config.yaml
model: "image super-resolution model"
dataset: "photos with spoken descriptions (Open Images, Localized Narratives)"
train_examples: 101725
image_size: 32
crop_scale_min: 1
horizontal_flip: true
task: "super_resolution"
loss: "charbonnier"
scale: 2
arch: "unet"
norm: "batchnorm"
activation: "relu"
widths: [96, 96, 192, 384]
blocks_per_level: 2
block: "basic"
attention: false
upsampling: "pixel_shuffle"
init: "xavier_uniform"
residual_init: "none"
optimizer: "adamw"
lr: 0.0013
beta1: 0.9
beta2: 0.999
eps: 1e-10
grad_clip: 3.0
cautious_weight_decay: true
steps: 23900
batch_size: 192
epochs: 45.1
lr_schedule: "linear"
final_lr_fraction: 0.01
warmup_steps: 1190
weight_decay: 0.3
Rows from block 6 of a small image super-resolution model, named by matrix and row number. Rows with one number belong to one channel. Each number is 500 + 50 x the weight over its row's rms, rounded and kept within 0 to 999. All counts start at 0. Numbers have three digits each.
After each channel's rows are labels from the 100 images, of 14976, where the channel reaches its highest value: "place" is the part of the image that holds the peak. Only what is clearly more common there than usual is listed. The data: photos with spoken descriptions (Open Images, Localized Narratives). In brackets: how many of the 100, against the usual share in percent.
# convs0: first 3x3 conv (model.mid.0.convs.0.weight, 384x384x3x3, each kernel summed), inputs 96-191
# convs1: second 3x3 conv (model.mid.0.convs.1.weight, 384x384x3x3, transposed, each kernel summed), outputs 96-191

convs0.262:465432487456478452436454452482484472457457423494424510439396437550465476483472478426483509451437540489535433411432484469523428499541461480489458446436529454450515459543458413437447490509436517424445534432503458522491447444487434445428433437496548466426515521429435439496461526425547446521
convs1.262:496474464532542515501517519520468494465524520530485564551544504465504558489528449522529451501529448522484538553519522505522479500456464457583486556519499542536603531471522445566523532442332482521541546481528494484349513570505553541519483458627583493531594631563607495511543512508453502488
place: top right (50 vs 6.2); middle right (44 vs 12.5)

convs0.284:539610524534465522583517508507585531550490537500549479499549546532557564508544526547508527623587544510527513579507557535398542565464567573511500537533530565533459539515529554499561481519540529492567411614479571514543596539516517496599494519498471520513476531495525644443507467550500464519
convs1.284:481450549501458494449475487599407608454602480520467527515440490453517473492473538450554554451424506455561510543490464490553482553518566513620582513502558439451540457591490491534441453531475566522532432445478448572413453533595488488536467490580626504488523529492548450591503594442564522578
place: centre (79 vs 25)

convs0.57:434458493458444456450443434481474485447495413444444465454404497515471458474452480421452499477467514452511434459421475465518432496503463468492477438452497463437441456531507405456465433499463497436482527471446464498485457459489451441455460462494540462408485501436461475521461536469505401497
convs1.57:533493485557524515514538531563444522465539517548490578580518453456540523547531514525526492514529402536477533591536570541540447477437505462594497568533495587528606549459490442562557524468385501533544519504540553501403516571533555546519464459571597530540610579584587525565509600500494517507
place: top right (58 vs 6.2)

convs0.7:543619516520467514577503499517580533561479544496536479483548533535558555496548529543507526622592533516521508554512555528391533571464567586521492523521530556533463538504519559496564486518528534484561415624486570518554601519533511489590489513491483502520469532488517649439501462533494471515
convs1.7:477449554493455496453474486599418602457603482516462521510435494455505473492467543442554563449423504454563502546488463486551489556521571514612582503495560440452534460598489491537442452538481568516531432441476445573414456528590486485540466490568621503487519525493549449595504584443571519576
place: centre (80 vs 25)

convs0.174:435454488459453445451433433468472466458484405452453477449409499516439476461446476410424491469465529459510426459426453457512429515521461477470465445449497443435473442530508424462439442492443485450488547466440430493484457460479450446461443461493527458416487511452462458527474532463505422492
convs1.174:519470501552538520523538524569445537455545500541494575582520468488527514547531492525526492515532435554476523581522579530552454513441506470595502547521512584520603540504509438557565531481373525514551548509538557517414509555531540523504452458554612530522568582574610521585504597500491503518
place: top right (49 vs 6.2); top centre (47 vs 12.5)

convs0.134:436453435490471482446444447393450432434477430414468440501418532477430461493421427418454449465471483416432468505450425476431427474481434458458484477498446441410456450520519447470444467449448457503504488463433445456458457478434484466511469486516476499463484489484503463461463494459449424447
convs1.134:534477553548508496514551519602461581428569488535467545582492486496524489541545523502505523526518444550508516564521573513564428524465542478615518538513526564500563537566518422559568507508382535505545548485530568543440520546560524521501454476553681521515561577582598538615519565508521483541
place: bottom right (95 vs 6.2)

convs0.259:434458495461448448460448442467477483462449413477457487445407508524449506465472474417427501472467526466528426450416466460531434511512464488474473446460512460444456458531505425459460440506463498447473553472449445511496467465485445458468450466490516462407494507442447467512469536478521410507
convs1.259:523487481552545516521538525544448523455520521541494573583526468477526517544537506527549480519538422540479531584524560539530469485454498453598491557525494583535606545490507444569562545466366508526545544511537543494400519561534543533522468466549596531537578585579608527559508609504476520493
place: top right (51 vs 6.2); top centre (30 vs 12.5)

convs0.149:452421516453444457421476430442460451435477434435508437475445538463474449461457446446460474431434509400516428501426488464553514456505439437482453459444496491437465487496552497452501449482482473443516537433434485477452430458446430441481433480473500473421525512441470431543438558492492417483
convs1.149:527480496563557522512532535551432535448537513535459632581515466490522517544524499506524492535533437529489543591535548533555440492460513453595511542534490576532639531493500432578555551473384505528550523506540531506424519547540536540521467458562570527538565597580599548584521583499485517508
place: top right (54 vs 6.2)

convs0.55:537616520526462520585511504509582532545489537501543476490544539530556564507550530546507524628583543506520511583502556530396534567468566576512500533529531562536458537511527549501567480518536533491569411621477571517546595528523517490604493515497471507513469530493527647438507470542495464516
convs1.55:476453552494453493454475484603416603447598480515470521513445492456515471495470541447557560448428511452569494542487463487551487556524565510618579513493561440453531458591494490536445453538474567515531430444475448574421454528590485483535464492576627504480522529489550452597501595447565518580
place: centre (76 vs 25)

convs0.49:426445478477439458436477456430463444434492419426490463473470536474420443480434456437437464452462495444468466493445447478485472478465462451456452463478480460383445463516537469489472433467474458473497521456436448472460451449425447456482495497477518501435466455442488446515474504481468433468
convs1.49:537457503567535534480531537582429568464567500574440609564467446470544496547521513488493510488515419559506549559549541525560429528453515476608519547538504552483642531528489412554540541489406521529517540461545539528461480538564543541499474443583628525537543559570560495597488591468517506526
place: bottom right (78 vs 6.2)

convs0.77:543614522529461520584508506513587533553490540495545477495544540536561557500548529547509523628585543508526506580509559528398541570469566576520498531529525562540461543511528553495558485513538530484563409622482569513549601530525512493590487516506477510515471535495523643444503468543497461513
convs1.77:475453547496453497452473486603413611457593482518464522510442494447507477492466541448555559451427507450557502541492456487554489550519568504615575510495562440450532455583497490534439452534473564517531433441475444569405455526596488486543463490579620506483526529491554450594505590446560522576
place: centre (79 vs 25)

convs0.320:436450471466454453445442444467469472448480400457459483455410527511430476467451463418421489466471526453495432473428446462506421502505449477466464447461491451430475446524522414475443445484441483461494549459443434488477445473483442454473445458490509466418483530464462455514480526463503419487
convs1.320:524483509549538503517541520571449548453543508535492567577517484492534500540529521517520502523538424545480521581526575522555443499461515458608503545508512597524600538516510435566568539486367524513551540515538558511423515550560525527512456462541619524522573578578607528582503612506497498517
place: top centre (54 vs 12.5); top right (40 vs 6.2)

convs0.122:440503577451463433494535456512512503477558458474547473455526523549523486437495531494448531537482504495555417417418483467497448539458526511564522480438584549452415515555537486401552445533505532418448470520422529531514504447523433446435454555519576479427429462500429534551458524593556378536
convs1.122:527496457557545533506526531555437533500535531551510570534461417431503522535511500516591477472462501471465525563525485556514559458468512475569493548540478499514611507473487543608498545456402494539519533490518503508280520539543538528557434464570576570521570555513577472544504642414480543503
place: centre (66 vs 25)

convs0.280:476424514484479516439460471488499453472458469424545458392484434523426455522506472542469452410413571460513435402428513492466495464575463493472505507474505470428493498449392499435496487465514454436432453429443495474467449474509499481497393500515427477435488497410435430568378507491479394475
convs1.280:507424499489478508440464540551388534391541502546461560498491490487498506442478511472443491464465501471596545546486488440583464514492515436602594544515515485506613489518509531516384453483387511465594465444488428501423448520546520545524414508588552434524562637543587465569513491539495467487
place: top centre (66 vs 12.5)

convs0.25:425434442488516487439465465411456431452493439418444469494423555459454450494440464422451435447459475450426459477471415476439436441484434437449483458505442459407505453522576455452463522434477431457483504442426438440460440458439466474475476480532509512485469443440476454496468489493446444440
convs1.25:545437528563538521480545528610408574451559502549450557566470456510542495547541512501508531483498481571486540559541555522573434546436526517609511530524519558467575544562494438565561538510415539530517554451538566553466457542558531527501465458590657532526531565570569485585485566449531505547
place: middle right (56 vs 12.5); bottom right (41 vs 6.2)

convs0.8:449424474484463466412476465438444442418471407434468483481400550490420467491466430420436463441444515444478446504446444485529442478528422451484471466488473466407495472524560441476459467464454457473499552436456448462452423481452466478502468497509502494441533502464480431515466540474486396469
convs1.8:531473516549543506516543525584442569444539505544463600577493479493529497540524525509522513525516454549488527578530576526570424517445537467594498536521513585511606538521507427569571536497375533521534543486532560535439513549568523515506452470544610528528565579577607539587503585487502503529
place: top centre (40 vs 12.5); bottom centre (34 vs 12.5)

convs0.366:433465477453451450449432427465484472454480407448450466449397501521463474458436474407439490485471503455497422455427448455511424500499465472486463438450482441444457443510513412465439438492442493447487540477440442492479458464481448441464443462487520459413493520453461477505483520470497414488
convs1.366:523470503554528515514532522565426529464537491534491559593512475458547515557536493509522499519537409554470520596525576527558427491439517457572498554520497588506584543477505420555556528477373509519556539510531558513411506558541548530512456471548582531524603579584598534570497570505490496516
place: top right (82 vs 6.2)

convs0.367:426470494451442441470443440482493490475453408475471486429423506534459498454454485429411512481476523474529416432419462455524436536520470498475464441443516457448469449526513431455443437509453505441466558477445442512497475456486427444445442465494524460405487504443436473512464547474523412510
convs1.367:530504476555537519526533520537443493473536509533491563591527479449523532561536481518535476521535409533452525592529572533530453478440488452566484557525483589515590546446508431573557535458353498525555536518542553497394534574515554535530452458547563538533608593594605536559524551506476515489
place: top centre (63 vs 12.5)

convs0.40:413462497452449452455444421477486488452526404442469464440423541515455468465438488432423495476470500460512428469416445448534435500467496488467491442446495444433459441527563432468443437501472496445504543476434437501506461449491436433457468494490532464408451493441465471530474515476505400496
convs1.40:540500474568528535518538530571415541482533521567473592582495420461555515545543520503518492514541428559469549587559566535529440495436511482593501556537482575501603539482483443563561530467401505538530521503543561507410517566558553544528480450576607541544577560568570526545508606478492527507
place: top right (79 vs 6.2)

convs0.34:450456489468466452452446448507489496487437407489422497450392481536458510477455487421460526477468573478493447431427457468488377545535478500461440440466513428472496447541479387445425476526418528449452536468493439531498469461507441454455427419500528478426514517440424468474498488444546453528
convs1.34:512522486539553501558534509544461503494531499498481539584519500430526543537533489508537470530566422520457518587511572526554476467472486421571504550510501553563559529476514470587552533467362500512556554534517539478379560560513520515512461458559611530516619602563622545580564583489473496496
place: middle right (44 vs 12.5); top right (41 vs 6.2)

convs0.169:433468477466432459459455441453482483452525398442416463455388497509483479480446487403441490488478490453501431470427450471511419486498472470508500455467482453436431452535522396463460424495448493450492508485450456493482473472485458456479460475505530474411471497452475488497482527467498408490
convs1.169:527502470556527525515528521559413539476539511557493587572509426452566507536529528508511491515531424552483542587548568536531448490449517480588503560533485572503609538479487442547557529473388505532545520515530562510407517566556554545520476462571595535536596560572569527552510594486489514511
place: top right (89 vs 6.2)

convs0.296:538609526529461517584513502512587532551490539495552480492548541530561561505547524546504527625582546506529502577507559525396541566465571571515500534524529561540457542510530556497567482514540529490565408615484568519541599533521509490593491515500474512513462529489521651440504469552495459514
convs1.296:474450540500455497449476488597415606456594481518468525511440490448511477491469536450557556446420507451560507538489457486547489557517565504615578516500557437451537456587490488534437454532473562520528433441478442571404450529583487487542460490581622505482524529490550450595503593447564521572
place: centre (81 vs 25)

convs0.120:466495543468450449505471453554540543535414441551452526456419474578486544464490524444490573509473550535547447416444522468495424579511504539481437439468556472522499489539477425439459469579469578450432527502511477575548500464551453462446446458477522480417509495435407500462488524478592456580
convs1.120:514525486553547524553547522505460487507492501503495542590520499422492551559539458506575459560535460499440537599532545553525476483483473439544470585533496544559561554472526462609555533454343485534576550559526525474365566586494545532541444446549562554529602611558610548518557565481462520482
place: middle right (70 vs 12.5)

convs0.159:437462472456440451455444440470480473455466406456459475451402505509461479468455466426435481472466516453492435447423445463508413507496460473483457443451488446442448449518511414460439436489448481448480542467450440486486461461482450447463444465483510464414490501447454467506457528474491416482
convs1.159:531457505551539513497532525565419547433550507538487575585507479473533509548530505514539499512526424552482534588538570527555444482443510459590502559525502582500592546495502430570565533467383517524550542500537549507404496566535548538523455459549585537533573582581608513571490619501488513518
place: top right (74 vs 6.2)

convs0.305:537613516528464519584514505508578529545492538497551476490548544529564551505544527547512526624589537509525511580510556536398541566466564569514505532529527566536463545509539559501565486516536530491571413621481573511540598531517513492594493520500471516517474535496532640442505467548496467513
convs1.305:480447543496460503448474492594414600456597483519460526509439487451509478489467536445555553440421504451563507540491458486550488552512564512621579511498553433449533458582486491533436455533476564520527424441478439568407450529584490493541466489577613504485517531486549445589498585443565522575
place: centre (77 vs 25)

convs0.210:461496499526479491460504494391453419459536432427517451535477598448442490503423461430465432513479487415478535569494432495527427485494485452528507523533434482422476484512646488511485481432491439526554504512448470438455498494422495499561516539548508527502514531504593511510487497494421450433
convs1.210:551475499553509519490540534596455579479564494576507606557511483483516474522528530521475528484505458568535521568529530521573481531510530457587522552520541580475630532550540514538548509514437522517535495479534550546421490545577492529509483492606646530515540519583560479570490586506557496545
place: middle right (60 vs 12.5)

convs0.232:452421445497476497435459465435466434453460431465433486481385483511435469517479432425477475452455549473464463459433482498470409502554418460477476450500471435403520452519479406487431487482459472472451539434506459471457443488450498481466457435523521496438568518452481431447479504436487425470
convs1.232:526481516542518497533542520551461538458536502523510539578551527477512532533550487523503490530535400532503507575505583512576485460481496420575500537507512593529586543503535481543571508476360510498557557514533548506427528550531516521513451474536597516521608585591620531614505573532493482505
place: bottom right (91 vs 6.2)

convs0.186:543612517533463518585510505509580530550493537493543475489544541535560553505543530545506523626588547501524517585502559531396536565469565576516496535526523563535453542511530561503567480517532533490565417620481571512538601531522515493610489514498472514511474532491529644444507466544499469507
convs1.186:483446545506460493449476492598415605455607479521464528510437496455513475491474540443552553445427502453565505547491465491552484558521566506623584512500557438452543463592493494532445457533478561514531438441478450570413454528592485491537468489579620507490523525488550451598504598450564521573
place: centre (77 vs 25)

convs0.171:434450460471458455434455453435462454444497403446456465473400532495445466482443461405430467470479485446484444489440441465512411462499452461492487460476470442419448451527532422470442449468448465467498522469444434472461449470464454462488479479490512481434484503459473467510489511476483407467
convs1.171:534468523551532508504542524591444551447533505544469569582496455492535493544532524515519518516519454558491524584531573526564427521433538483587513540518513573507586542531497416560569531492385534526539554497538575530418507545557537530502464468563637527528572569581591526594496612487509506536
place: top right (88 vs 6.2)

convs0.164:436432497465455449425463440461445462431513414431454474458405529491415433468441447409429477452461519435487451506433446465527448510510438458475470462460491459410472463526565438482464448479434474459516540446452447485460437464456453451484450482508535475430505504454490442532467545472499419484
convs1.164:540489499562550523514530536569453568458557521559456617573493449493533512541525520512518501529521452550489545572538553532570441513449520475602506542536495568534631533510487429565561541480392511520538522496540557510438510554575542537510474467563606530540572573576586538590512591485492518512
place: top right (41 vs 6.2); top centre (36 vs 12.5)

convs0.277:542614523521465519585512507511580529549490539492542481488539533532552554503549527540505525626593536503525506580506554528398541572468564575514494532527527559534463543505521553498564483518531529487568409626484570514546598531522510491592489520499479508512470532490523646443511467541498465513
convs1.277:484454549504457495451479489601404602455607485524463527513436488456511474498470542446552556450424506456561512550492464488552487555516574513623581507497558436453544459590480492537443454535478563520535426445481446570413457530595485490536472491574617505493522525489552451596502591443565524576
place: centre (78 vs 25)

convs0.75:461468513457455459474453442553490528483484423497431493434424437545475468479457500445480548483462575486518429416427472468453431531560508502485503456443556446496491457577444415438446446554451557432442499473477459559500503458521447449439440448509536476411494492431414485469506512456576450567
convs1.75:488506468549546519519505508521437495484506506491424567552456490420505559542492477479584456499500415459453538593513476530570474455467471422558504539523472504549603506477499470587491524457351475517577542502496475468388527555496531522529422444583589529517632593503619518586545542452465535472
place: middle right (51 vs 12.5); bottom right (31 vs 6.2)

convs0.273:539615526519460519583514500516582534554490542493550476490549543537563554503549531551508522624582544508529505574509559524397540568467566574521500528525528561540459540506531562499562484515534524488566412614479566514541594532528516491592488517500476504518470531493529644442503464546493462510
convs1.273:476451544494454494448474486600417602459591481518464524511442490449510477490464541439560555448421510448557501539490459486548491551517566507612575509499559438455531455586493491534437454530472565521534432440474441571400453526582492487547462492578617505484519529491554451597499586441562522575
place: centre (79 vs 25)