config.yaml
arch: "unet"
model: "image super-resolution model"
dataset: "photos with spoken descriptions (Open Images, Localized Narratives)"
train_examples: 101725
image_size: 32
crop_scale_min: 1
horizontal_flip: true
task: "super_resolution"
loss: "charbonnier"
scale: 2
norm: "batchnorm"
hidden_act: "relu"
widths: [96, 96, 192, 384]
blocks_per_level: 2
block: "basic"
attention: false
upsampling: "pixel_shuffle"
init: "xavier_uniform"
residual_init: "none"
optimizer: "adamw"
learning_rate: 0.0013
beta1: 0.9
beta2: 0.999
eps: 1e-10
max_grad_norm: 3.0
cautious_weight_decay: true
max_steps: 23900
batch_size: 192
epochs: 45.1
lr_schedule: "linear"
final_lr_fraction: 0.01
warmup_steps: 1190
weight_decay: 0.3
Rows from block 4, named by matrix and row number. Rows with one number belong to one channel. Each number is 500 + 40 x the weight over its row's rms, rounded and kept within 0 to 999. All counts start at 0. Numbers have three digits each. After the name is the row's rms in percent of the matrix's.
# convs0: first 3x3 conv (model.enc.2.0.convs.0.weight, 192x192x3x3), inputs 180-188, a 3x3 kernel for each
# convs1: second 3x3 conv (model.enc.2.0.convs.1.weight, 192x192x3x3, transposed), outputs 180-188, a 3x3 kernel for each
convs0.151 096:530513528488459507470472512493503488474465481467478488538545507497473494473467470476458496455439459471456469509495515495518509506516508493531511482534522485525522500503465524459423482433420482482503455455488474494508447442459494472475499442457
convs1.151 091:507510512498536533485537517469485517472490498465494507547549512562541497497487458433514460453537484445524461482486449497498436485474423456480483479526528505544548547491506586510544524493564468481534491506532516516547464459407493514455510547476
convs0.152 105:494496502492512501486492499475477482490488495510498502424408399435446414441464431531518484519514515530533541504522506511541542502525526517517499525503496515502486513511502487469468445433438513532552536543573587577586492469440497473448510519456
convs1.152 101:514586590535597575576584583509503503519557544522572542497486530491492523481506520485492416488489422492517490433452471447480468406418407523582566527568560535532519477515517461499506465481475626599566615565536628571564551547520553524501495505454
convs0.153 095:481529535497534529462492521487498484493497490490500491459479470486506480447490481497498483522523504537537535518532533520545550493515526486495490513511489519489458501485500482480473461481464508507521513523517511525525460440415470461446459410391
convs1.153 089:465493487492506496493514495489500469493517488476516499471509503474508517455474508449461470466496490474488491403445463422479466419461452474488487509497484536503493460499503446486488483461453586531527583563536564593540565533492583535484547510453
convs0.154 095:512502487486492462486486487502508482495504463483483423564571541568570531528556534427474507450486508464488482473466491472470485440457457442474479458509506434484475450436419455450436466469457480503494488497469428461434415458493439484486400457472
convs1.154 084:474507518467566539458545546482500489457480465454481470509479487508529501478479459478503475473468452477464445517539487548551489532526463493492476489502500511558529485504485508483477473480460486507514490517538498552552490514491561616539539553523
convs0.155 101:442447447473460459463471480469480451490487470452470448511516496522518500487494486495502516468508541454510519465467454486464459449421440486518477490532476443487467463478485502516512500519510477500468497499476422449441414435456437453458424434462
convs1.155 097:493524537496550541517542574485524508510518489510507504558558529578553535515505495458485475460487453426474474557572529554565518544544493471502484504502478537515505494521522506516511487480490489491514495533535547544538475541533515560526539550502
convs0.156 093:458479511443460493457450488441467486468468493476499501468459493455461504469484493537531508556549523544544517488499515508511511536542518478501485477501491474493494495502497506509494512487485474499499507510520512521516375386424415391436426426432
convs1.156 083:504539524498505502489493490509527506537534499512532488547541499528556512512563471477463431475444454434386431502527501518541506488513463475490481482473481468462483453495493475507500479504500532525526511521507534533507518528505518524515498498477
convs0.157 104:491500537476480524480466510476500509472493514487503511509484493495496495478480484522499457524521453513516464514508513562532522569543537526483497501470499501485484506491494516482485529486475477497525497512525524540539411394437452401396448408390
convs1.157 096:509506500473504496453510488476468465509485485519506487538555549532550540509548491460486477476504511487494501488495493484518504468493481474473447490479466508484465482479495500477478475466462521511507526517516540543536525519514510511502462483458
convs0.158 106:496492494504498492481480487500528531489519533483507530481472457499496469472495477534504493534541505532541510526526513527540513515523485483476474507467460491459487526508503518511506517508499528539502543543516580572542509483457529509454522490452
convs1.158 081:500534523529542505553565523501490478510530483502525478465497466465517489468510496489467457522478455527502480473497488492501458431454436554566538553552539560540520457466460436456464438433424604547528591537517603554525605580548597575546542530505
convs0.159 105:540506516517468469508466491508498458508489464480461446535523512537496510513497513469436440471465473462465473499497452520499460515494465472493480469480496459493491517523511541531511529503470500517505503511513455465505421420381433411418435383405
convs1.159 096:477496480468497513462496524498499499520519507511510518567582554568558545483500480488512444484491446437436385552560508563556522536531473444447459447492493524542568469485519486506492472497451485499537507530560535530573513547501559590538541552492
convs0.160 089:535474471533443448514456475514481463508478456510465452527503497556511499539524526434472483436473521431466487468460460495471433494479493452452436451471452439476460548524518544522530535520520464469489467510514459478477418455405459486490466484459
convs1.160 078:498544477463497465452477468544541503501506478474487459502505485480502462437450426476470509460449478434434452558557529587575541564548511534506467471472466516486489410437438462465458472496465516528543511526547514531531537507494561520521528487487
convs0.161 097:539509503502459450495479475519512475489494475490505486545535545530497502526519507446433463445436467450413445503523478507526476507509444441475434473488479482513500518515498516516490490481452494512518481513516454490488416446430486475461468439441
convs1.161 092:513511490487506519470490518467468470472470480468459487495515482491517495412412402457469426458471450433447419572571521583584540559542495459461448468477473488488505483525500517538519494512500472493510471488510488500539557537500577556549540515515
convs0.162 095:516520514513519503502491512490495495490498501482500520458459449474471452459472478558521507540536506535537534536552565519535551517538547506513508518503507554515505520527531526533496520538508541533516549529522569534548445410427453421417455403396
convs1.162 086:532554541544541526547533524468515515472517507462514521461496504469492517465478508459450450461466456461472456436475443443479452426455447536541557554522522571528513453483491461483478462474450617566541612549518601584526578564528597572536562548509
convs0.163 109:508528519518521527501506513497493492498483488496487491478479449475457466482457416456474527468502495471493494520443481491442501462442480534538520507545542513540531426406400442399377429388364512513548521496507517516526445429472430442476439428449
convs1.163 095:530548556536558574533571565482497492490505511491495502529538520531538525486489480473525499488537511468505485456461420470486444450456419513523521518553566532568582518521545513518511489497496576594606557596619559603625455492456468517452440475423
convs0.164 095:499531534517524498507538538476478469498496446480473466498471480483484483509504504483485472468477474462473484520501456513511468516509448444451436459440403456424423503504498503513505518502492499509476475516454500530470443462421430439466471475495
convs1.164 082:519588531497547507479507488500539547499525526481519518521549552544558551467472474535544494530526489503516464556552515524527493522503462498497450511477453512476465462473550468476542484497510478477510490496498521515506448470451450488466479469417
convs0.165 099:532529536518505527493479513503506516514511526517511520517509497536530525543543550503453456508462440506476438507499510524518519543545534462484481481494489470454467520514517527519505534514493492491503509509508502484492384395397442442431434433426
convs1.165 083:462470438437458455431432430534505476520503471492500460525509501527492485484497453466470501419424486405397450490508510505517513511521466478449410478465425492465440416425458414426442409426436517521507523515505525500494507524496530526495542496446
convs0.166 102:504511458518528471509477452552506492532500495505476508506520484558545499530522502462539572475582621443538580469454461471459455470434459446488453458492445460480476475471423440467437443455417498490459476475436454463473447453494508547534542544546
convs1.166 109:556562535556558511532524503463478469461442460463444459486501486460423435478436398494488521506519544512540563474489486496495496467475472509497473503484464521496467552545544525535554480510518508533532509500505527492507501512543478496513489494498
convs0.167 101:490481423495482433493489459505476445504471457475461488554500475554520506544546533448543558490602613469555562468458423482466452466433468454474431461489442454491479497468457480492474499504481482469446471456462444449486409455497424536521448501500
convs1.167 107:525571538530560545538545533470503504470473483478477440526474502510460485529475464487469502528531517491529517521511509529521531507518514482500469458478487484477480533511509567535526571531517482518516470479488485494471508500548507514534495500499
convs0.168 107:477513515508476486497468462501526539506490522509505499539545540536506515532535516491493451516595612496466477466492482443505513469452481466454450494504466465439454529499490492498470472470457489499513500492508504497483482465406535625613473499496
convs1.168 162:475490467493489470463452443485473458483478468461472458495500530513500499581599566487428449594545485524500495540546563533546555505525537536525523543530532519525512465457461493506487501490467518517494525508502522497498587571584580564576576582602
convs0.169 095:538545551543551575529553587489472474475474494488485511475470468458457470456457486493542528525519506503500464480472465497465451502498484500479491482473494467470484459477468437462451418443434499469488474445467471449445491516535490497586539543576
convs1.169 093:537548582534543559525549548529524537523526542524524533515521535508506504545537535496501495482464477466446450495487466508497480493487477518522534500521517503518511529503494523493485495466446494510529492518522470492492495513522507514510548533520
convs0.170 101:460518483485464478501490485478530520501474486499480477526514531545505528564518551478494451510554539476475474450496501436490525456458514494480492504533455471464434492503475471505455442468457483516492496452476483449451510501466500579530470531515
convs1.170 143:482530476487558458459469466500490466491516483479479486505475508517486487567590549525419476610517478576495474522522556525529543504512527504497484517513492507477487442486468446500470481482462498503482495508496490483496581537582579529557562534585
convs0.171 102:518506465516487442535495465501503474515506469523506471535519490515485497520488484466501532433495540457531533481513485500510511471486468478531493502542501537536515531547546545575549542559531506559517520555512485504490416437447403433459379427480
convs1.171 095:519539506503538529492519524495516519492502496496501508515523481522521499478473442470506474445464431392444395588555535586557532555534497439456460444476477447469494495495513510504519481498501485490501470482500478482515499503476510528501502510479
convs0.172 097:433464485490499508500499478450445479458448445480463464475465504470465482497490487556551519559586560500536529409434436427442429436447455558515515516508510486479486512500476501498465498491465501489499503472480481441454521541545509530601503511599
convs1.172 114:525506493523514501495503509513529532514533520502521511517510535527500513599560549495480494529499491522509507506544547539580576558593587494488477471462449460457444489487468489500499474492475483481468471470465461473461488510549506502518545542547
convs0.173 097:480450429504459420481442406427408430465451421492473432536507504529487493540494437492520535464533595446545571427420446470457439516457450462506478480529484464534495561540531563568556570577561438458455440492451448487465443471462408468465459461503
convs1.173 089:493510510472494486447465463520526511497503494501485471510478479523490491505487481531502497489473438448413389585587555594574564560544524461458472440433458463419459486479486516491483491481483493481508496477499490485482482460467503504512533515501
convs0.174 094:473457445492456456472488473504466398490461448460445430534523488529502522488491472479486525487510530487498506503474437526478456482454439508537494505538489456519467478530514479524494480519492530518489520506491467478471434459472424462489427456452
convs1.174 082:528515504529540515512537500496509521499506503488503496539562535572550522502519458465483481461466476421430428517542506538535511482480419436469479461499497498529524497537529513537536488511490493504535501520532507523534510549496526552510516529471
convs0.175 101:495502508476449466468458476537517505506479472490441439486504488490486487509483481482464443441458440443444425501470480501477486477472471485504530508505524523529536485469467444456442425468448524515494494476473448439463530494524525485504510486470
convs1.175 121:452462449458490479448487499487491470476467450463458438537501501545490496489461457444467415468463415492477393499508461505517478490491486455467446465478447480500465491478449502491479490494493471475463450464451451472472534516484523523484504510479
convs0.176 090:522523513496494497528521528530470501535508487508520497504477488498447466497463478434453490458501592440547546494477485485467436479456469482457489481462442461469480497528523507541530506537536484484517425441418413406461512518516476524524492549561
convs1.176 096:534586579521546563509526565557554557525548540521529525535527506536523524540522515474475468474486465468477460575557590560552579572551550534513513513511500516519485518473497528475490477491495514511497509484473493483473484514534491517527536523505
convs0.177 105:468448449479449464484473454445452501466443467479470474522510528515510549534542549526560528546595566496549513475491472456490489446481450523522522517525497499496474499484440484470420460439421460450474451428471463458477506530544522580586528537554
convs1.177 111:533544502531552495476501466508498483498498483452475449494482498489468459543560521567502548581531543583543566457457488479477501477485515484467443469450438429439422468459453480481473502478467478479465471464448457443427536525569537508537559520553
convs0.178 101:529523521525517503510510498569558525535529520530530513523533502514510478499495483560538529540558495513537477570531525590555516615563496568561512543535507546537523486473463500490493510499502581549538536531500538530520582581554508499509494497500
convs1.178 092:500516449452492401475502420458444421463455423473469446478532544457486499468472454473461487535500516511492458459470487485484505471476491536502465551504472531510462543536498497510495484484448548538534537527510545531503490498537491499524476476502
convs0.179 106:515514522502502509493515514516516520489500517495508512560545547534523533539548558502471455511501477526517494515508500512504499497505503502529518499539530468499515546573560579580559590592556534528498535529506525521506483457422457441440444411428
convs1.179 096:475471458453444410451430378479492479482485462477467467497504481479482469454449435436444445433452458424421430503493485505506483493498479467438426476458441480452440450448475449445483431438470476478472471464465452455438452442428480503456451469408
convs0.180 099:495510548483482525478471519471500509478489517487509531508478482474461472443450475537526486527540493508554480499510514526525517517535497501469483483461478501475482510497488509487492512483485472485508496500514521535534426397435433382410439400390
convs1.180 095:508521512493524522480537502472470475515492498516532503512531529516557533494553496464484470482497493500484494492517502498528510472502478479490473509503481527498486469494480485483463481471455524515518529522519559555534523521509521523500473481466
convs0.181 097:463482480444452467444470473496512496479494502489507494518528514516525513523521523526515480530525493533552529488496490505503491509506496488485474476468471455466470591570566591578576598601577481483460483499492496508516510497481538495512482470456
convs1.181 102:469488470450464437458465433500507503495496483484482467473485472464471448440438430461473498476508541471497509500498483501500485496488481494492477505496478503488467469460424453453449443422469517505499505509489457461463432438426448460458433429411
convs0.182 098:494456426496428402500450418465444402475452418465470435534506514520444448508458429453477493446532575443512560487491510468470435499438456451484479478498515475538509556540532558559553555561547467469459472509491441513483453476486412479452462447491
convs1.182 096:546535549522526510513526506528531526502511503498515500502485470524503487513490469512487479480483466445470469601588563602593567561548513488461472437438450457445459502501504534518512506497509516505535505504532518519543523507506528513523519515501
convs0.183 100:542500525515474512501486503494487461498483471453475458553519512552514526520516522458452487471466496485474489493479473491468482481468455471494477465488506439503484539530507544536519538517487516504523511515531487496507395396407366383404400411397
convs1.183 097:494528499470522526471524521480495500486496497490473486517550526535548526459456448489497440486503468432435387556558514573581526554549493446452451465488488496512524451463494480484491481477468498510522495520525502519543486526495528555518544557468
convs0.184 100:516495447514485446505470457510506479518505475494493467535529493569545527543540496485472507472478500471496476523517485521526472498528438476506489500548557486518509505492446520507460494475424489521513515538514467498487366404402390400451372404442
convs1.184 092:529522508517541522510534523469450473463470467469468486510513471514519499458464436468499421459483459417447428534535486554549512518507464465474478472507499490513529493558524512555536493517513486496516487502541493513542524499483546536518501520499
convs0.185 100:459426417475460426488466435449447436479487477465468471501482489535484487524514481530563551583622621524565596455442452486473483522525525475494483464488482478480466432449447469476464504490452533499452516516479489493486434440464423443502459493479
convs1.185 092:509576561501530555516522520470486505471473488475478478464469488474463466475459454563507487614589531560550529469453492496507519474496510513559512488505471501477438510524505522548529505562546530565578505504523503489484517516506540518518520491478
convs0.186 100:463454427469447389475460432511475424488457409485465448537525505502464463500476446439474539483510571487531560459457455440426421456437436516519444510535450496535504502517503497520505492523499493478458475510467482515501473484531458511552446502516
convs1.186 089:540578593551592553547594532493507538493501492482490472497495487520514465492489453486488510478495510458489474520535498541539505510496476459488524458497490479498498581571570575583592525577562502527549490508537491500530460475491468487476472482453